Weights of a small autoregressive pixel model: norm layernorm, trained on photos of arthropod specimens (BIOSCAN-5M).
Rows from block 2, named by matrix and row number. Rows with one number belong to one attention dimension. Each number is 200 + 40 x the weight over its row's rms, rounded and kept within 0 to 999. All counts start at 0. After the name is the row's rms in percent of the matrix's.
# v: attention value (model.blocks.2.attn.v.weight, 320x320), inputs 256-319
# proj: attention output (model.blocks.2.attn.proj.weight, 320x320, transposed), outputs 256-319
v.32,095,154,216,123,253,190,239,143,257,276,126,206,224,153,181,144,251,275,195,252,216,182,193,108,203,210,152,175,162,223,130,133,196,238,186,246,174,200,156,214,222,199,196,231,198,286,220,192,262,170,229,198,159,241,255,207,191,168,219,205,136,217,152,256,227
v.33,104,204,163,139,134,232,217,157,176,208,257,189,204,159,146,175,151,215,245,242,209,200,221,232,260,169,243,211,284,219,160,241,123,230,174,232,150,235,175,177,175,217,257,175,201,234,235,137,164,246,189,123,199,260,245,263,134,200,210,148,196,191,226,250,188
v.34,101,178,208,207,267,187,219,189,240,154,262,188,212,209,249,189,173,244,177,141,257,191,242,148,210,207,177,190,242,175,236,152,178,198,156,152,180,245,146,191,192,144,171,199,205,137,168,112,207,221,157,209,253,239,238,196,195,267,131,263,231,175,150,206,240
v.35,107,196,214,251,217,159,253,227,226,200,185,197,214,180,160,231,160,231,167,241,139,269,199,161,186,165,248,308,221,189,237,205,132,194,208,190,167,219,208,161,187,254,199,198,177,170,173,204,211,219,162,278,163,221,234,169,228,139,252,192,164,216,182,241,167
v.36,101,191,225,166,238,226,172,135,226,151,204,150,108,185,179,164,160,172,205,194,181,171,177,203,156,133,144,132,236,219,197,243,163,203,239,297,180,189,224,225,142,216,180,233,218,108,175,179,238,205,160,204,153,247,237,210,155,290,205,200,213,183,227,229,226
v.37,097,225,200,160,215,206,105,218,224,196,174,197,193,179,184,223,179,199,169,204,226,263,245,188,241,305,194,339,190,190,162,141,205,193,262,207,187,248,209,145,241,136,201,160,213,240,216,211,242,156,250,196,176,196,211,218,142,127,202,119,152,157,180,173,263
v.38,100,201,280,211,185,245,176,172,275,273,216,211,184,189,97,234,234,181,138,188,181,223,224,242,166,176,238,181,221,185,138,219,211,165,241,211,229,208,110,253,213,189,229,252,159,269,209,99,173,235,215,176,122,196,192,182,208,241,211,204,129,208,222,221,239
v.39,109,196,204,258,154,181,190,191,206,201,182,155,236,205,200,177,230,184,182,194,227,201,203,137,236,249,125,214,212,155,295,209,183,212,220,216,194,202,222,119,199,218,176,184,222,149,210,122,144,222,226,192,242,171,184,188,219,248,246,219,193,204,243,160,130
v.40,094,253,252,144,299,201,213,273,233,153,244,191,204,209,234,204,189,185,166,141,243,198,183,107,174,184,117,178,162,110,200,186,182,210,144,198,178,168,141,203,204,211,105,251,125,142,185,222,198,187,157,225,168,226,178,171,224,299,239,202,209,152,234,249,202
v.41,111,171,244,208,91,195,177,195,194,169,285,234,196,221,208,237,184,225,158,276,142,122,211,162,226,117,157,226,245,238,170,276,125,206,244,261,194,216,181,193,175,271,241,253,195,121,161,235,238,182,184,193,224,224,219,223,188,241,194,170,135,206,138,168,125
v.42,099,234,258,162,196,173,173,205,88,117,170,222,174,212,171,136,223,248,164,191,225,172,177,241,168,200,173,224,208,178,229,195,227,165,238,247,235,295,187,331,171,206,210,157,184,202,181,129,194,169,250,267,168,285,175,267,169,193,240,212,234,240,214,252,195
v.43,110,165,210,241,258,215,203,154,158,200,238,145,152,175,162,153,199,138,258,202,98,167,240,242,175,249,184,223,256,221,190,223,232,191,185,176,203,175,191,197,136,170,245,199,204,179,234,213,214,192,206,226,84,182,122,196,150,215,192,217,160,227,236,262,238
v.44,092,215,161,228,231,195,171,181,134,172,191,182,192,147,212,96,233,198,165,249,195,153,270,193,169,224,216,230,245,221,225,178,251,232,224,222,275,140,224,158,196,165,246,165,194,143,193,241,214,272,103,201,207,143,190,209,193,194,136,182,207,204,222,172,185
v.45,104,257,166,146,161,207,202,185,196,202,180,172,156,140,137,163,222,160,171,188,262,218,213,216,206,152,252,234,243,153,219,202,190,178,242,205,235,225,189,236,176,170,204,115,218,150,196,216,146,118,173,245,223,263,218,270,197,182,197,191,149,143,239,120,207
v.46,101,254,223,170,189,262,170,218,159,148,150,219,166,259,178,225,191,157,131,176,135,146,237,182,200,182,201,232,156,256,177,220,213,212,209,199,191,123,229,167,204,247,167,195,210,111,241,221,178,196,153,259,176,202,198,215,195,135,145,173,176,204,232,225,237
v.47,099,214,156,156,195,188,236,160,142,203,170,143,114,213,239,200,219,166,139,252,192,131,152,136,215,203,189,218,142,214,232,212,169,180,149,213,199,141,115,177,217,258,205,271,163,196,164,232,275,137,200,221,203,195,178,198,190,215,204,185,199,162,240,228,175
v.48,096,181,147,147,149,211,288,149,181,140,220,271,250,203,200,240,151,166,156,220,152,186,206,250,166,157,180,184,208,263,228,206,216,156,229,195,222,141,190,203,215,287,198,218,181,109,182,171,197,224,162,205,203,206,187,212,240,135,214,176,182,200,248,270,167
v.49,104,218,180,179,232,177,143,119,178,266,228,167,230,214,232,259,142,194,176,166,176,189,139,113,239,185,273,141,217,221,134,268,286,185,161,156,138,212,251,203,228,187,170,153,153,210,288,178,210,232,177,182,227,168,185,174,190,198,162,337,255,214,242,194,194
v.50,109,175,166,176,184,221,208,200,223,202,268,232,215,136,130,194,221,189,189,154,206,174,184,237,188,285,148,253,227,243,194,277,180,180,203,178,214,195,187,250,208,231,176,233,191,167,224,352,197,182,204,233,209,210,243,122,213,220,231,188,212,191,216,187,206
v.51,098,167,210,151,179,205,211,92,201,190,262,182,109,151,221,204,218,170,118,200,202,265,180,136,213,215,230,178,242,212,141,154,201,174,239,176,199,282,239,181,208,171,274,224,187,190,173,225,281,221,147,221,178,213,150,190,178,198,178,258,173,179,214,234,216
v.52,100,147,267,178,250,245,131,194,208,234,258,120,121,194,220,190,212,177,130,166,183,240,231,250,168,211,206,260,182,198,208,187,287,252,204,196,252,203,156,228,109,106,237,203,232,212,192,179,151,155,261,178,158,161,198,164,217,174,229,177,238,229,251,101,177
v.53,106,227,208,208,207,186,242,120,137,159,286,182,189,152,250,192,165,167,244,255,167,199,179,210,208,119,256,212,161,227,252,186,109,249,186,239,159,210,229,129,174,208,210,276,234,150,224,205,161,196,196,264,194,188,143,173,269,261,228,210,196,238,178,228,137
v.54,105,255,259,178,195,180,223,184,206,197,165,279,210,160,168,240,203,268,214,144,254,230,176,167,210,147,193,236,96,189,176,217,129,123,114,160,247,194,184,201,266,162,239,163,202,177,250,190,192,200,243,179,231,172,189,225,174,201,228,132,234,210,196,230,207
v.55,099,225,305,195,153,236,177,216,220,277,205,174,158,163,226,200,142,156,154,162,262,176,175,182,239,226,248,212,186,145,208,189,243,184,188,201,218,161,131,161,255,196,290,177,173,221,233,169,179,196,193,237,210,193,225,159,222,283,177,159,175,226,170,144,142
v.56,110,226,252,140,131,123,172,175,230,185,198,225,177,195,192,250,236,97,215,206,231,144,175,149,207,234,210,177,195,184,239,162,252,204,215,256,192,82,224,188,137,245,135,244,144,138,195,255,171,198,138,211,272,211,213,173,305,158,206,296,154,230,157,187,177
v.57,100,231,160,190,272,206,201,188,283,230,223,214,206,258,190,200,239,127,198,311,248,183,186,263,195,248,224,249,193,130,219,236,187,169,119,244,271,238,180,187,150,115,127,249,212,280,184,204,210,194,223,172,177,131,183,237,203,181,141,203,158,192,152,108,174
v.58,115,215,124,205,114,197,159,213,245,218,258,184,165,132,181,236,207,210,204,248,262,193,251,247,218,258,169,192,110,211,170,156,214,260,182,182,261,176,249,135,260,236,137,200,121,210,237,146,140,247,221,174,213,135,217,227,270,138,262,224,156,186,170,152,182
v.59,093,261,185,189,122,227,224,311,218,187,216,239,133,205,147,151,217,161,138,261,191,223,186,230,238,232,190,242,152,207,216,245,208,245,243,189,196,145,140,228,234,178,115,150,208,214,206,162,254,205,208,111,155,215,220,287,208,250,219,262,144,153,211,237,173
v.60,104,158,167,224,178,182,199,107,193,158,136,116,141,260,180,244,169,225,184,222,210,178,213,185,194,167,202,184,187,286,207,175,187,180,175,171,207,233,174,163,253,217,183,142,139,191,179,228,227,196,136,216,194,235,195,224,116,190,175,169,165,219,207,173,201
v.61,097,204,180,202,244,245,185,185,162,285,172,180,276,224,224,295,197,260,160,183,190,245,220,200,282,174,261,195,262,213,114,220,164,180,138,135,211,170,172,203,212,123,267,178,191,246,150,185,277,216,232,178,234,198,172,182,172,173,195,195,197,81,158,164,152
v.62,107,185,197,203,100,103,158,135,212,213,215,185,160,207,194,203,183,174,233,323,182,177,201,176,266,203,162,336,265,206,175,183,152,221,220,205,217,187,244,199,204,275,127,247,176,170,155,239,85,140,170,187,260,163,148,214,235,223,199,219,186,211,164,200,185
v.63,099,243,158,160,131,171,277,178,242,79,193,181,187,168,222,191,222,217,195,178,230,141,216,122,200,212,191,250,231,216,191,158,210,205,149,296,201,192,242,196,216,263,187,217,249,152,259,169,180,241,289,203,120,227,237,271,253,119,259,78,206,226,224,232,230
v.64,092,176,197,144,214,161,229,283,264,213,177,216,120,242,222,190,182,227,234,183,213,241,246,222,122,244,184,209,185,138,200,279,245,212,191,155,199,206,130,187,258,116,149,226,128,157,106,193,215,118,192,210,245,175,168,167,190,166,274,198,193,212,158,200,249
v.65,102,200,173,205,169,152,277,190,178,202,185,121,155,171,161,277,288,177,159,96,252,183,163,174,166,218,267,184,197,198,213,159,301,176,292,189,224,213,198,179,153,187,140,217,196,210,200,197,156,272,214,155,206,148,216,159,261,181,193,155,168,236,130,232,176
v.66,101,113,198,181,223,130,162,172,177,158,239,225,164,176,130,283,191,139,265,156,228,185,191,226,228,206,204,184,201,224,220,171,248,220,156,196,212,222,162,233,251,130,242,207,259,178,285,150,250,253,171,272,197,197,188,240,191,232,244,145,281,204,251,248,222
v.67,090,218,215,185,197,242,212,190,189,221,183,214,198,154,221,205,163,175,218,180,228,212,220,196,191,208,224,227,136,144,191,183,182,184,258,290,130,289,213,143,189,143,146,116,216,255,168,261,238,145,162,174,209,165,160,268,187,200,172,181,155,213,145,172,230
v.68,089,142,254,138,171,105,218,186,256,208,241,196,187,227,196,165,185,169,143,239,127,217,259,301,198,230,284,239,267,167,196,262,90,201,151,158,259,138,210,214,185,220,306,223,130,190,123,111,225,208,260,227,248,228,236,171,186,140,173,169,194,235,246,181,138
v.69,088,294,210,210,232,229,244,246,144,192,256,228,192,219,260,225,157,195,175,208,189,193,143,177,175,160,224,130,178,178,257,213,155,151,173,205,160,200,210,199,201,216,182,204,292,193,200,192,228,151,232,202,152,163,222,243,213,208,241,214,193,165,220,217,221
v.70,090,144,170,154,183,167,177,260,212,142,177,209,242,144,214,194,222,140,162,173,186,286,191,215,190,256,217,165,157,234,186,240,180,195,221,160,180,161,202,153,174,191,225,138,251,170,196,140,209,230,243,226,207,214,214,199,225,255,201,199,191,165,221,155,55
v.71,101,306,186,239,208,257,225,265,200,244,162,119,253,137,191,150,212,225,252,215,185,227,225,227,219,271,180,231,242,162,235,223,209,259,198,177,156,166,193,258,157,191,145,191,201,132,184,272,207,189,162,203,170,118,181,141,210,249,154,215,218,194,219,168,109
v.72,101,199,173,163,210,193,148,156,255,223,262,128,158,206,166,237,227,180,164,223,227,291,211,276,188,265,186,237,173,260,214,204,179,200,230,182,234,157,178,202,112,199,151,231,198,238,185,192,161,191,228,212,168,215,239,147,211,244,146,240,181,235,154,185,159
v.73,100,151,174,169,155,196,121,154,207,225,194,194,181,161,231,273,197,237,142,260,124,210,231,204,222,201,241,291,288,265,182,204,235,243,170,187,234,254,243,206,263,238,189,203,185,139,165,209,185,167,255,264,251,228,223,151,239,223,180,202,193,176,206,257,232
v.74,103,81,217,112,179,163,145,197,208,225,180,157,160,213,204,136,232,119,180,180,264,231,206,192,208,191,199,237,248,244,200,228,161,231,140,206,255,178,181,170,171,175,267,202,194,193,175,131,238,234,297,211,277,188,231,172,198,230,210,192,180,228,246,168,293
v.75,100,147,199,139,251,168,119,191,249,181,175,195,132,174,238,250,171,127,202,205,240,202,149,237,253,184,223,239,225,155,217,245,219,263,265,118,225,230,152,167,177,307,174,247,282,220,97,198,164,88,189,132,214,229,154,223,242,177,186,152,257,176,171,182,199
v.76,098,196,142,156,196,168,198,301,186,127,168,174,190,242,181,91,233,166,181,146,170,224,189,184,259,153,265,228,168,219,247,271,195,188,262,235,116,250,236,155,122,131,202,179,186,186,182,224,233,239,227,174,174,115,194,165,157,211,146,155,198,198,169,257,203
v.77,089,213,159,241,185,152,220,173,208,236,191,207,226,214,152,234,204,203,175,205,162,257,196,177,157,187,208,196,223,209,229,203,234,161,172,249,212,215,190,139,282,188,129,227,93,198,250,244,181,132,252,214,120,234,220,226,195,200,190,165,173,247,182,189,184
v.78,093,190,308,222,195,216,243,241,191,208,188,165,309,257,186,219,196,145,102,184,182,196,175,195,155,261,192,161,266,210,151,192,205,193,195,223,176,180,232,181,206,192,201,217,246,230,212,196,165,237,257,207,196,162,221,228,205,255,183,237,193,200,177,220,169
v.79,097,216,248,156,206,185,160,201,163,191,189,220,222,196,139,233,120,117,179,151,192,197,215,153,225,221,197,287,167,281,251,210,197,146,202,195,186,241,149,236,229,252,218,211,157,200,157,217,190,184,204,156,274,187,234,179,240,294,179,176,135,194,253,208,232
v.80,095,129,153,232,186,152,189,229,206,231,192,124,157,172,146,147,237,191,244,154,209,146,139,112,218,196,132,178,199,184,229,271,246,241,226,243,255,242,153,162,184,203,192,197,179,256,157,205,154,166,260,129,149,229,245,205,126,205,188,189,217,226,104,270,184
v.81,095,142,242,249,185,217,206,250,231,177,167,179,248,237,167,214,213,151,201,168,198,153,183,186,186,219,184,211,201,246,196,208,234,250,193,201,216,85,151,217,161,192,272,272,201,162,159,250,208,175,230,166,231,168,149,162,94,234,224,217,219,213,145,181,159
v.82,101,149,241,276,220,218,172,175,228,246,295,171,272,257,234,247,157,225,209,163,256,166,185,215,142,145,223,185,166,206,162,169,174,219,184,251,166,178,147,189,234,245,170,165,206,227,175,218,103,160,210,185,213,190,180,178,178,214,209,125,162,210,175,153,241
v.83,094,218,91,204,229,141,230,239,211,135,209,174,165,290,247,206,236,168,191,153,250,232,168,281,239,202,173,132,246,217,184,233,186,166,221,193,178,162,138,150,198,178,272,228,251,152,168,235,170,201,175,218,140,173,153,235,223,193,251,178,123,258,200,266,179
proj.32,094,157,195,236,148,224,176,212,139,191,274,155,140,202,212,197,216,166,234,183,173,177,188,234,178,150,207,276,276,201,174,212,209,256,156,197,248,186,291,213,223,149,177,135,194,130,103,226,162,208,215,302,186,138,154,216,128,253,212,251,243,207,191,296,172
proj.33,100,220,274,261,193,228,255,192,244,233,175,144,162,171,243,237,228,174,225,133,262,217,251,243,148,222,168,231,108,145,311,207,221,173,190,215,256,163,202,161,237,271,202,207,228,146,287,201,238,188,147,223,94,215,218,187,224,187,185,217,129,221,286,155,184
proj.34,099,220,232,227,169,213,164,262,185,273,176,211,104,198,200,218,208,181,207,189,156,217,208,200,185,201,263,178,208,282,207,243,233,200,179,204,194,89,272,213,160,238,242,263,242,264,246,192,242,207,205,195,186,193,230,202,124,202,214,142,196,203,210,178,201
proj.35,108,192,172,160,219,170,166,200,158,226,257,197,209,181,282,179,246,207,235,246,172,190,126,163,197,202,204,163,199,206,155,278,250,203,201,218,217,172,182,226,198,219,237,114,190,149,145,237,197,204,226,157,159,230,201,196,167,230,132,182,161,129,219,229,200
proj.36,098,172,222,164,201,230,168,248,112,174,56,253,218,191,215,184,273,241,192,191,230,170,195,222,244,267,195,198,141,222,212,130,180,245,221,161,148,216,228,216,209,208,248,216,198,257,201,221,182,169,200,153,158,185,259,255,143,175,171,245,240,253,220,200,167
proj.37,096,195,174,198,263,198,214,188,170,213,258,161,116,258,222,156,238,211,202,198,199,145,162,255,156,160,207,204,229,205,185,224,234,229,174,164,223,161,208,217,195,221,210,175,243,151,181,261,193,213,241,231,177,274,196,283,218,264,262,225,187,205,217,171,178
proj.38,098,169,148,197,175,114,212,179,220,179,230,146,188,171,301,256,174,220,271,198,241,186,88,209,209,194,228,288,237,187,170,217,234,249,160,171,129,205,267,162,200,166,117,236,242,195,188,165,185,231,124,230,254,185,209,224,178,220,143,175,217,193,159,253,127
proj.39,101,225,227,168,245,229,218,182,157,226,141,180,190,177,202,213,181,207,163,239,200,213,218,229,89,182,249,246,158,267,128,146,184,201,129,208,219,219,197,245,209,162,173,194,183,158,160,241,192,308,130,176,138,145,196,230,217,220,230,291,165,194,223,254,222
proj.40,092,139,238,164,206,127,196,119,163,242,158,163,194,196,235,210,233,296,181,242,234,135,168,194,230,159,204,251,151,228,139,179,216,179,229,239,159,233,157,162,239,207,249,188,178,255,221,153,182,175,217,118,223,211,123,254,241,141,196,219,232,277,212,266,188
proj.41,101,206,187,217,222,164,229,221,191,162,186,173,217,91,174,253,172,209,227,202,226,256,197,247,193,106,201,141,106,176,212,177,262,238,203,203,171,231,226,155,206,251,194,260,226,214,206,185,226,159,217,173,145,212,166,162,190,211,205,151,126,159,261,180,168
proj.42,105,138,202,184,153,135,178,174,223,198,217,193,243,152,137,225,233,161,171,168,156,216,214,187,236,178,198,129,228,244,248,156,180,194,220,194,196,135,178,56,188,198,181,155,221,201,192,230,222,202,150,203,213,181,221,170,213,221,132,194,162,183,197,121,220
proj.43,108,252,238,98,132,211,213,179,191,130,276,224,248,194,273,182,238,201,236,182,266,110,203,254,208,219,240,158,160,186,245,148,179,237,208,294,280,246,177,220,238,212,117,148,132,145,225,245,243,279,167,164,208,192,291,210,262,186,215,159,236,200,147,206,243
proj.44,093,272,195,206,235,271,233,205,219,181,230,206,199,150,176,125,232,175,189,127,190,231,179,115,196,156,257,170,167,166,136,200,240,211,167,216,124,194,200,205,200,228,170,254,208,226,237,245,274,203,300,114,189,175,200,187,167,187,248,235,171,202,239,265,257
proj.45,105,137,203,196,219,162,155,146,227,247,249,196,217,233,174,221,184,223,220,266,101,156,218,188,274,164,203,254,223,244,213,214,259,246,244,208,178,172,130,97,210,147,299,196,208,260,225,203,199,264,202,195,172,223,147,192,196,187,168,244,274,144,199,226,181
proj.46,097,144,178,189,225,226,220,131,179,197,193,208,258,215,220,207,223,251,199,137,292,269,197,213,284,213,213,155,245,192,156,102,173,209,213,167,164,194,228,238,160,161,211,206,244,208,201,223,234,237,272,210,230,197,169,133,173,168,171,225,180,230,227,176,192
proj.47,098,247,199,166,148,201,222,129,234,234,193,225,209,104,236,160,171,273,308,246,230,140,266,257,201,128,179,241,240,119,210,223,216,237,192,182,168,277,115,171,224,185,218,206,243,164,245,240,203,255,214,172,261,237,188,280,218,153,211,214,179,209,147,207,231
proj.48,096,226,138,224,241,167,172,240,219,217,156,148,199,214,203,183,201,192,228,228,218,198,226,191,219,235,229,255,189,170,167,244,150,204,164,245,232,219,201,215,171,240,210,186,159,250,182,182,295,184,187,139,255,252,197,174,148,180,149,161,166,131,107,190,137
proj.49,106,207,243,267,180,202,190,286,175,139,144,151,214,255,201,154,230,266,224,147,185,288,215,227,221,276,205,233,172,145,272,107,150,190,163,204,180,204,193,221,203,186,221,126,230,174,136,231,168,115,250,244,112,233,182,161,193,225,178,198,208,207,219,288,203
proj.50,099,165,184,228,192,122,141,127,213,221,311,202,220,172,238,237,209,256,176,255,249,209,205,188,188,107,243,224,98,240,234,201,184,188,233,183,287,224,184,129,109,198,152,165,198,192,223,147,199,166,224,182,230,293,161,218,240,192,227,191,280,201,158,126,133
proj.51,098,195,226,168,256,280,167,288,208,187,264,107,193,264,203,162,120,195,275,151,197,136,176,240,195,229,244,210,196,232,181,201,230,201,186,237,184,184,179,209,180,190,218,218,210,207,240,189,168,263,174,205,207,279,208,243,222,175,186,182,170,226,137,108,225
proj.52,104,132,140,228,162,191,267,167,286,144,235,270,204,180,225,194,236,244,230,220,231,168,248,162,237,191,202,222,284,218,174,245,133,228,251,245,215,169,214,174,219,215,257,238,156,228,196,271,182,241,140,254,245,210,225,220,196,197,135,234,199,191,144,225,210
proj.53,111,180,199,203,155,210,190,252,230,239,148,245,202,243,100,219,232,163,205,201,228,248,186,208,177,256,130,225,116,106,133,257,166,202,225,183,227,188,186,285,207,172,194,183,199,186,224,218,208,253,185,183,294,228,235,185,180,228,171,224,150,204,170,131,256
proj.54,101,196,216,177,200,248,162,117,157,178,232,129,225,232,172,196,203,184,132,283,218,150,179,148,171,258,186,194,225,221,296,223,229,256,272,200,180,233,213,145,149,199,250,158,257,265,207,233,178,149,198,202,218,220,190,203,197,199,185,217,231,168,169,187,179
proj.55,091,211,158,196,240,157,281,217,178,176,227,193,144,143,191,173,252,285,182,210,91,225,231,205,207,213,185,229,167,205,209,243,214,230,201,180,155,231,136,108,165,245,265,212,143,248,224,190,169,164,229,171,218,199,204,226,188,171,194,158,224,153,243,220,198
proj.56,108,173,194,242,283,263,230,181,226,218,245,245,172,230,187,243,285,213,210,204,127,187,192,175,244,154,189,255,244,188,138,163,221,218,189,169,176,234,154,180,242,167,213,135,195,231,230,215,194,280,139,194,238,226,177,213,186,204,230,220,246,156,234,215,163
proj.57,097,110,219,255,131,97,190,194,148,196,163,292,159,218,228,200,188,214,157,152,265,179,113,84,201,206,178,165,166,209,180,184,171,209,217,151,150,144,204,219,255,211,215,252,247,166,199,255,182,202,228,219,295,192,190,194,155,239,231,213,215,257,173,236,232
proj.58,109,207,186,241,224,266,237,232,229,164,218,282,236,206,238,207,258,207,194,210,212,180,133,197,180,144,206,200,197,215,129,244,123,157,169,150,125,216,144,142,124,184,244,161,215,143,156,227,210,237,177,180,195,318,248,165,241,223,113,191,154,147,165,195,188
proj.59,096,173,224,196,262,239,219,200,218,225,129,204,205,169,221,123,245,251,218,209,270,217,137,197,209,156,180,187,219,185,200,154,211,154,246,209,216,261,124,210,261,214,228,272,238,238,149,253,183,209,226,184,202,162,180,220,183,182,135,142,176,252,214,165,205
proj.60,099,238,163,247,253,189,260,186,147,238,223,261,260,140,180,146,149,218,191,151,200,251,199,241,156,251,226,203,146,231,165,192,206,192,206,165,135,148,223,255,234,209,255,225,261,192,209,237,211,186,227,173,164,221,219,116,154,213,209,218,207,216,269,231,213
proj.61,096,120,262,226,190,208,231,186,116,177,196,156,185,200,146,197,173,254,195,231,229,203,172,97,122,220,196,221,174,190,281,184,187,250,221,223,221,137,177,155,178,230,219,205,268,220,212,220,148,235,134,202,152,250,236,287,204,176,177,182,211,244,111,148,222
proj.62,109,207,182,215,243,206,203,236,168,225,296,279,148,212,120,233,203,220,186,122,199,207,174,176,175,181,250,178,222,176,203,211,198,226,163,206,243,208,187,206,200,255,206,244,251,161,227,215,271,253,279,253,161,222,147,219,194,228,195,263,170,194,210,233,226
proj.63,103,219,220,200,247,197,200,203,166,198,196,232,231,135,219,260,131,176,178,223,215,150,200,230,238,206,210,236,241,289,272,254,184,244,201,180,266,134,267,253,230,201,150,235,200,183,175,215,248,267,164,211,256,181,205,206,156,240,168,247,173,197,228,159,201
proj.64,099,235,159,224,166,171,216,239,219,183,119,144,205,209,237,194,210,185,186,178,203,179,262,146,214,219,173,153,212,171,216,207,178,179,170,260,205,214,222,242,220,226,290,235,260,223,177,219,192,250,223,195,284,209,181,136,201,207,129,191,195,213,201,173,126
proj.65,102,245,175,237,230,198,259,194,256,240,189,180,200,270,182,148,141,230,227,272,203,218,253,215,245,193,214,199,157,235,249,157,164,298,227,228,198,211,249,243,142,213,244,234,118,219,173,234,220,213,214,246,204,198,166,199,146,305,145,175,223,178,198,185,275
proj.66,107,212,195,212,248,273,143,212,229,256,224,179,279,168,261,195,268,233,188,164,196,123,185,183,187,222,206,154,176,266,210,193,201,221,147,151,251,202,192,242,187,145,169,225,190,177,169,223,174,150,225,263,228,215,183,136,178,224,226,162,247,161,213,195,185
proj.67,093,113,197,231,209,229,199,225,192,185,209,141,188,168,271,218,224,251,158,221,192,268,150,232,169,158,196,148,146,174,229,194,281,186,136,236,230,291,202,236,117,220,204,234,173,252,179,204,194,204,169,178,205,209,272,171,234,170,211,216,191,187,184,215,241
proj.68,103,196,207,178,195,230,225,219,197,210,223,165,288,213,214,239,211,200,235,292,285,204,207,223,216,209,209,236,157,256,252,182,234,208,234,131,238,140,228,137,208,138,204,202,167,214,206,146,186,260,208,209,111,226,100,231,197,215,119,169,218,123,149,224,244
proj.69,095,199,162,186,210,220,135,217,217,170,164,144,154,250,203,210,201,201,217,200,176,188,194,140,182,202,171,285,177,190,208,262,233,240,199,254,107,206,254,279,138,189,234,151,250,187,229,164,187,204,229,181,227,270,225,182,263,194,235,152,185,208,144,184,246
proj.70,092,139,248,213,169,182,209,213,249,219,199,161,181,134,299,132,194,262,187,239,239,262,225,234,200,203,242,169,142,117,225,246,190,168,248,172,188,177,197,248,202,175,206,183,190,187,164,174,216,215,188,204,301,225,233,198,238,197,155,132,119,267,163,187,281
proj.71,108,254,210,224,201,168,207,196,131,153,208,215,184,245,258,177,239,182,169,214,233,167,176,180,204,188,191,209,189,194,185,220,226,216,291,160,195,237,144,226,195,234,260,249,200,248,184,256,147,208,188,290,229,188,225,169,285,183,254,212,189,108,214,276,242
proj.72,110,268,204,172,257,200,267,240,177,176,223,184,176,136,232,188,237,196,230,249,195,231,242,236,217,282,181,208,242,164,237,185,194,248,297,250,160,194,184,160,273,196,191,222,203,233,180,240,180,161,223,219,208,152,205,230,183,230,249,241,145,163,140,249,211
proj.73,099,245,147,147,255,246,146,170,231,179,165,201,234,220,207,213,163,169,218,182,176,123,179,269,127,122,199,277,177,209,292,236,217,153,195,231,199,124,217,214,192,214,151,174,197,201,227,215,218,189,238,242,282,216,204,266,172,143,185,162,183,269,145,134,198
proj.74,099,215,207,190,185,213,147,189,249,238,183,270,106,221,273,279,213,267,180,179,169,234,246,180,230,187,171,273,173,180,174,214,253,183,246,196,233,215,178,101,215,162,212,183,229,229,190,268,210,198,118,212,190,278,203,194,172,169,185,213,162,196,196,160,215
proj.75,102,209,160,185,177,172,251,209,183,157,183,226,176,219,258,184,189,200,245,155,248,206,186,149,207,147,191,168,197,195,169,202,175,196,196,165,158,264,234,274,189,242,186,208,223,252,216,195,219,185,254,187,221,121,223,178,201,224,208,185,188,249,139,247,212
proj.76,100,210,94,260,184,291,278,120,258,267,179,246,241,248,161,256,186,244,169,202,132,205,241,181,198,238,212,182,216,199,131,133,234,225,253,183,173,178,243,232,171,175,317,178,218,232,306,214,150,264,127,141,193,286,200,206,231,220,231,185,185,204,156,195,190
proj.77,094,141,240,197,278,223,186,294,172,208,181,149,84,217,232,218,167,143,205,232,192,260,228,216,209,144,244,155,114,224,224,181,140,192,215,194,194,95,207,160,152,242,207,200,244,188,192,241,139,171,155,259,231,217,149,208,162,175,187,96,230,158,263,132,242
proj.78,100,219,201,256,217,122,183,107,211,219,169,119,170,254,203,207,124,127,231,205,223,190,130,147,200,170,157,210,164,205,193,246,173,167,166,212,292,79,228,170,143,136,200,177,236,206,148,132,167,179,196,201,167,259,199,167,178,161,202,201,208,246,220,234,242
proj.79,099,239,189,110,207,251,154,253,216,269,212,177,259,244,265,150,244,226,200,198,174,223,173,221,172,165,174,99,256,208,217,187,225,148,246,190,153,219,281,183,172,272,200,173,186,170,178,154,228,201,103,159,252,204,251,242,163,130,261,201,191,245,170,166,189
proj.80,100,290,204,279,163,211,219,234,216,270,133,230,175,213,294,96,227,225,169,204,216,238,179,183,221,197,234,154,167,206,112,167,198,177,214,201,164,196,140,195,218,151,251,158,129,178,228,229,183,184,199,164,131,173,181,180,232,280,212,210,182,186,207,153,220
proj.81,102,171,186,228,276,158,257,180,269,146,206,157,224,206,276,204,134,164,193,219,197,143,224,227,165,231,203,154,172,255,208,164,205,208,90,230,216,257,167,186,283,177,167,271,128,188,281,186,137,152,204,152,211,185,131,178,119,206,257,197,228,253,227,243,173
proj.82,099,187,238,209,268,200,244,175,145,206,203,228,198,153,163,140,244,149,201,225,257,203,197,195,124,154,172,215,226,178,306,212,239,196,150,193,193,213,184,194,199,265,232,189,155,227,208,239,208,228,159,240,172,212,212,239,246,203,229,181,154,256,253,222,195
proj.83,098,197,206,115,220,184,230,162,156,229,190,286,208,195,208,175,211,166,290,167,229,196,192,221,265,137,247,234,128,145,245,195,244,164,185,190,184,183,241,260,194,244,117,169,249,238,239,129,258,222,217,186,225,168,146,180,167,148,188,127,193,177,202,223,202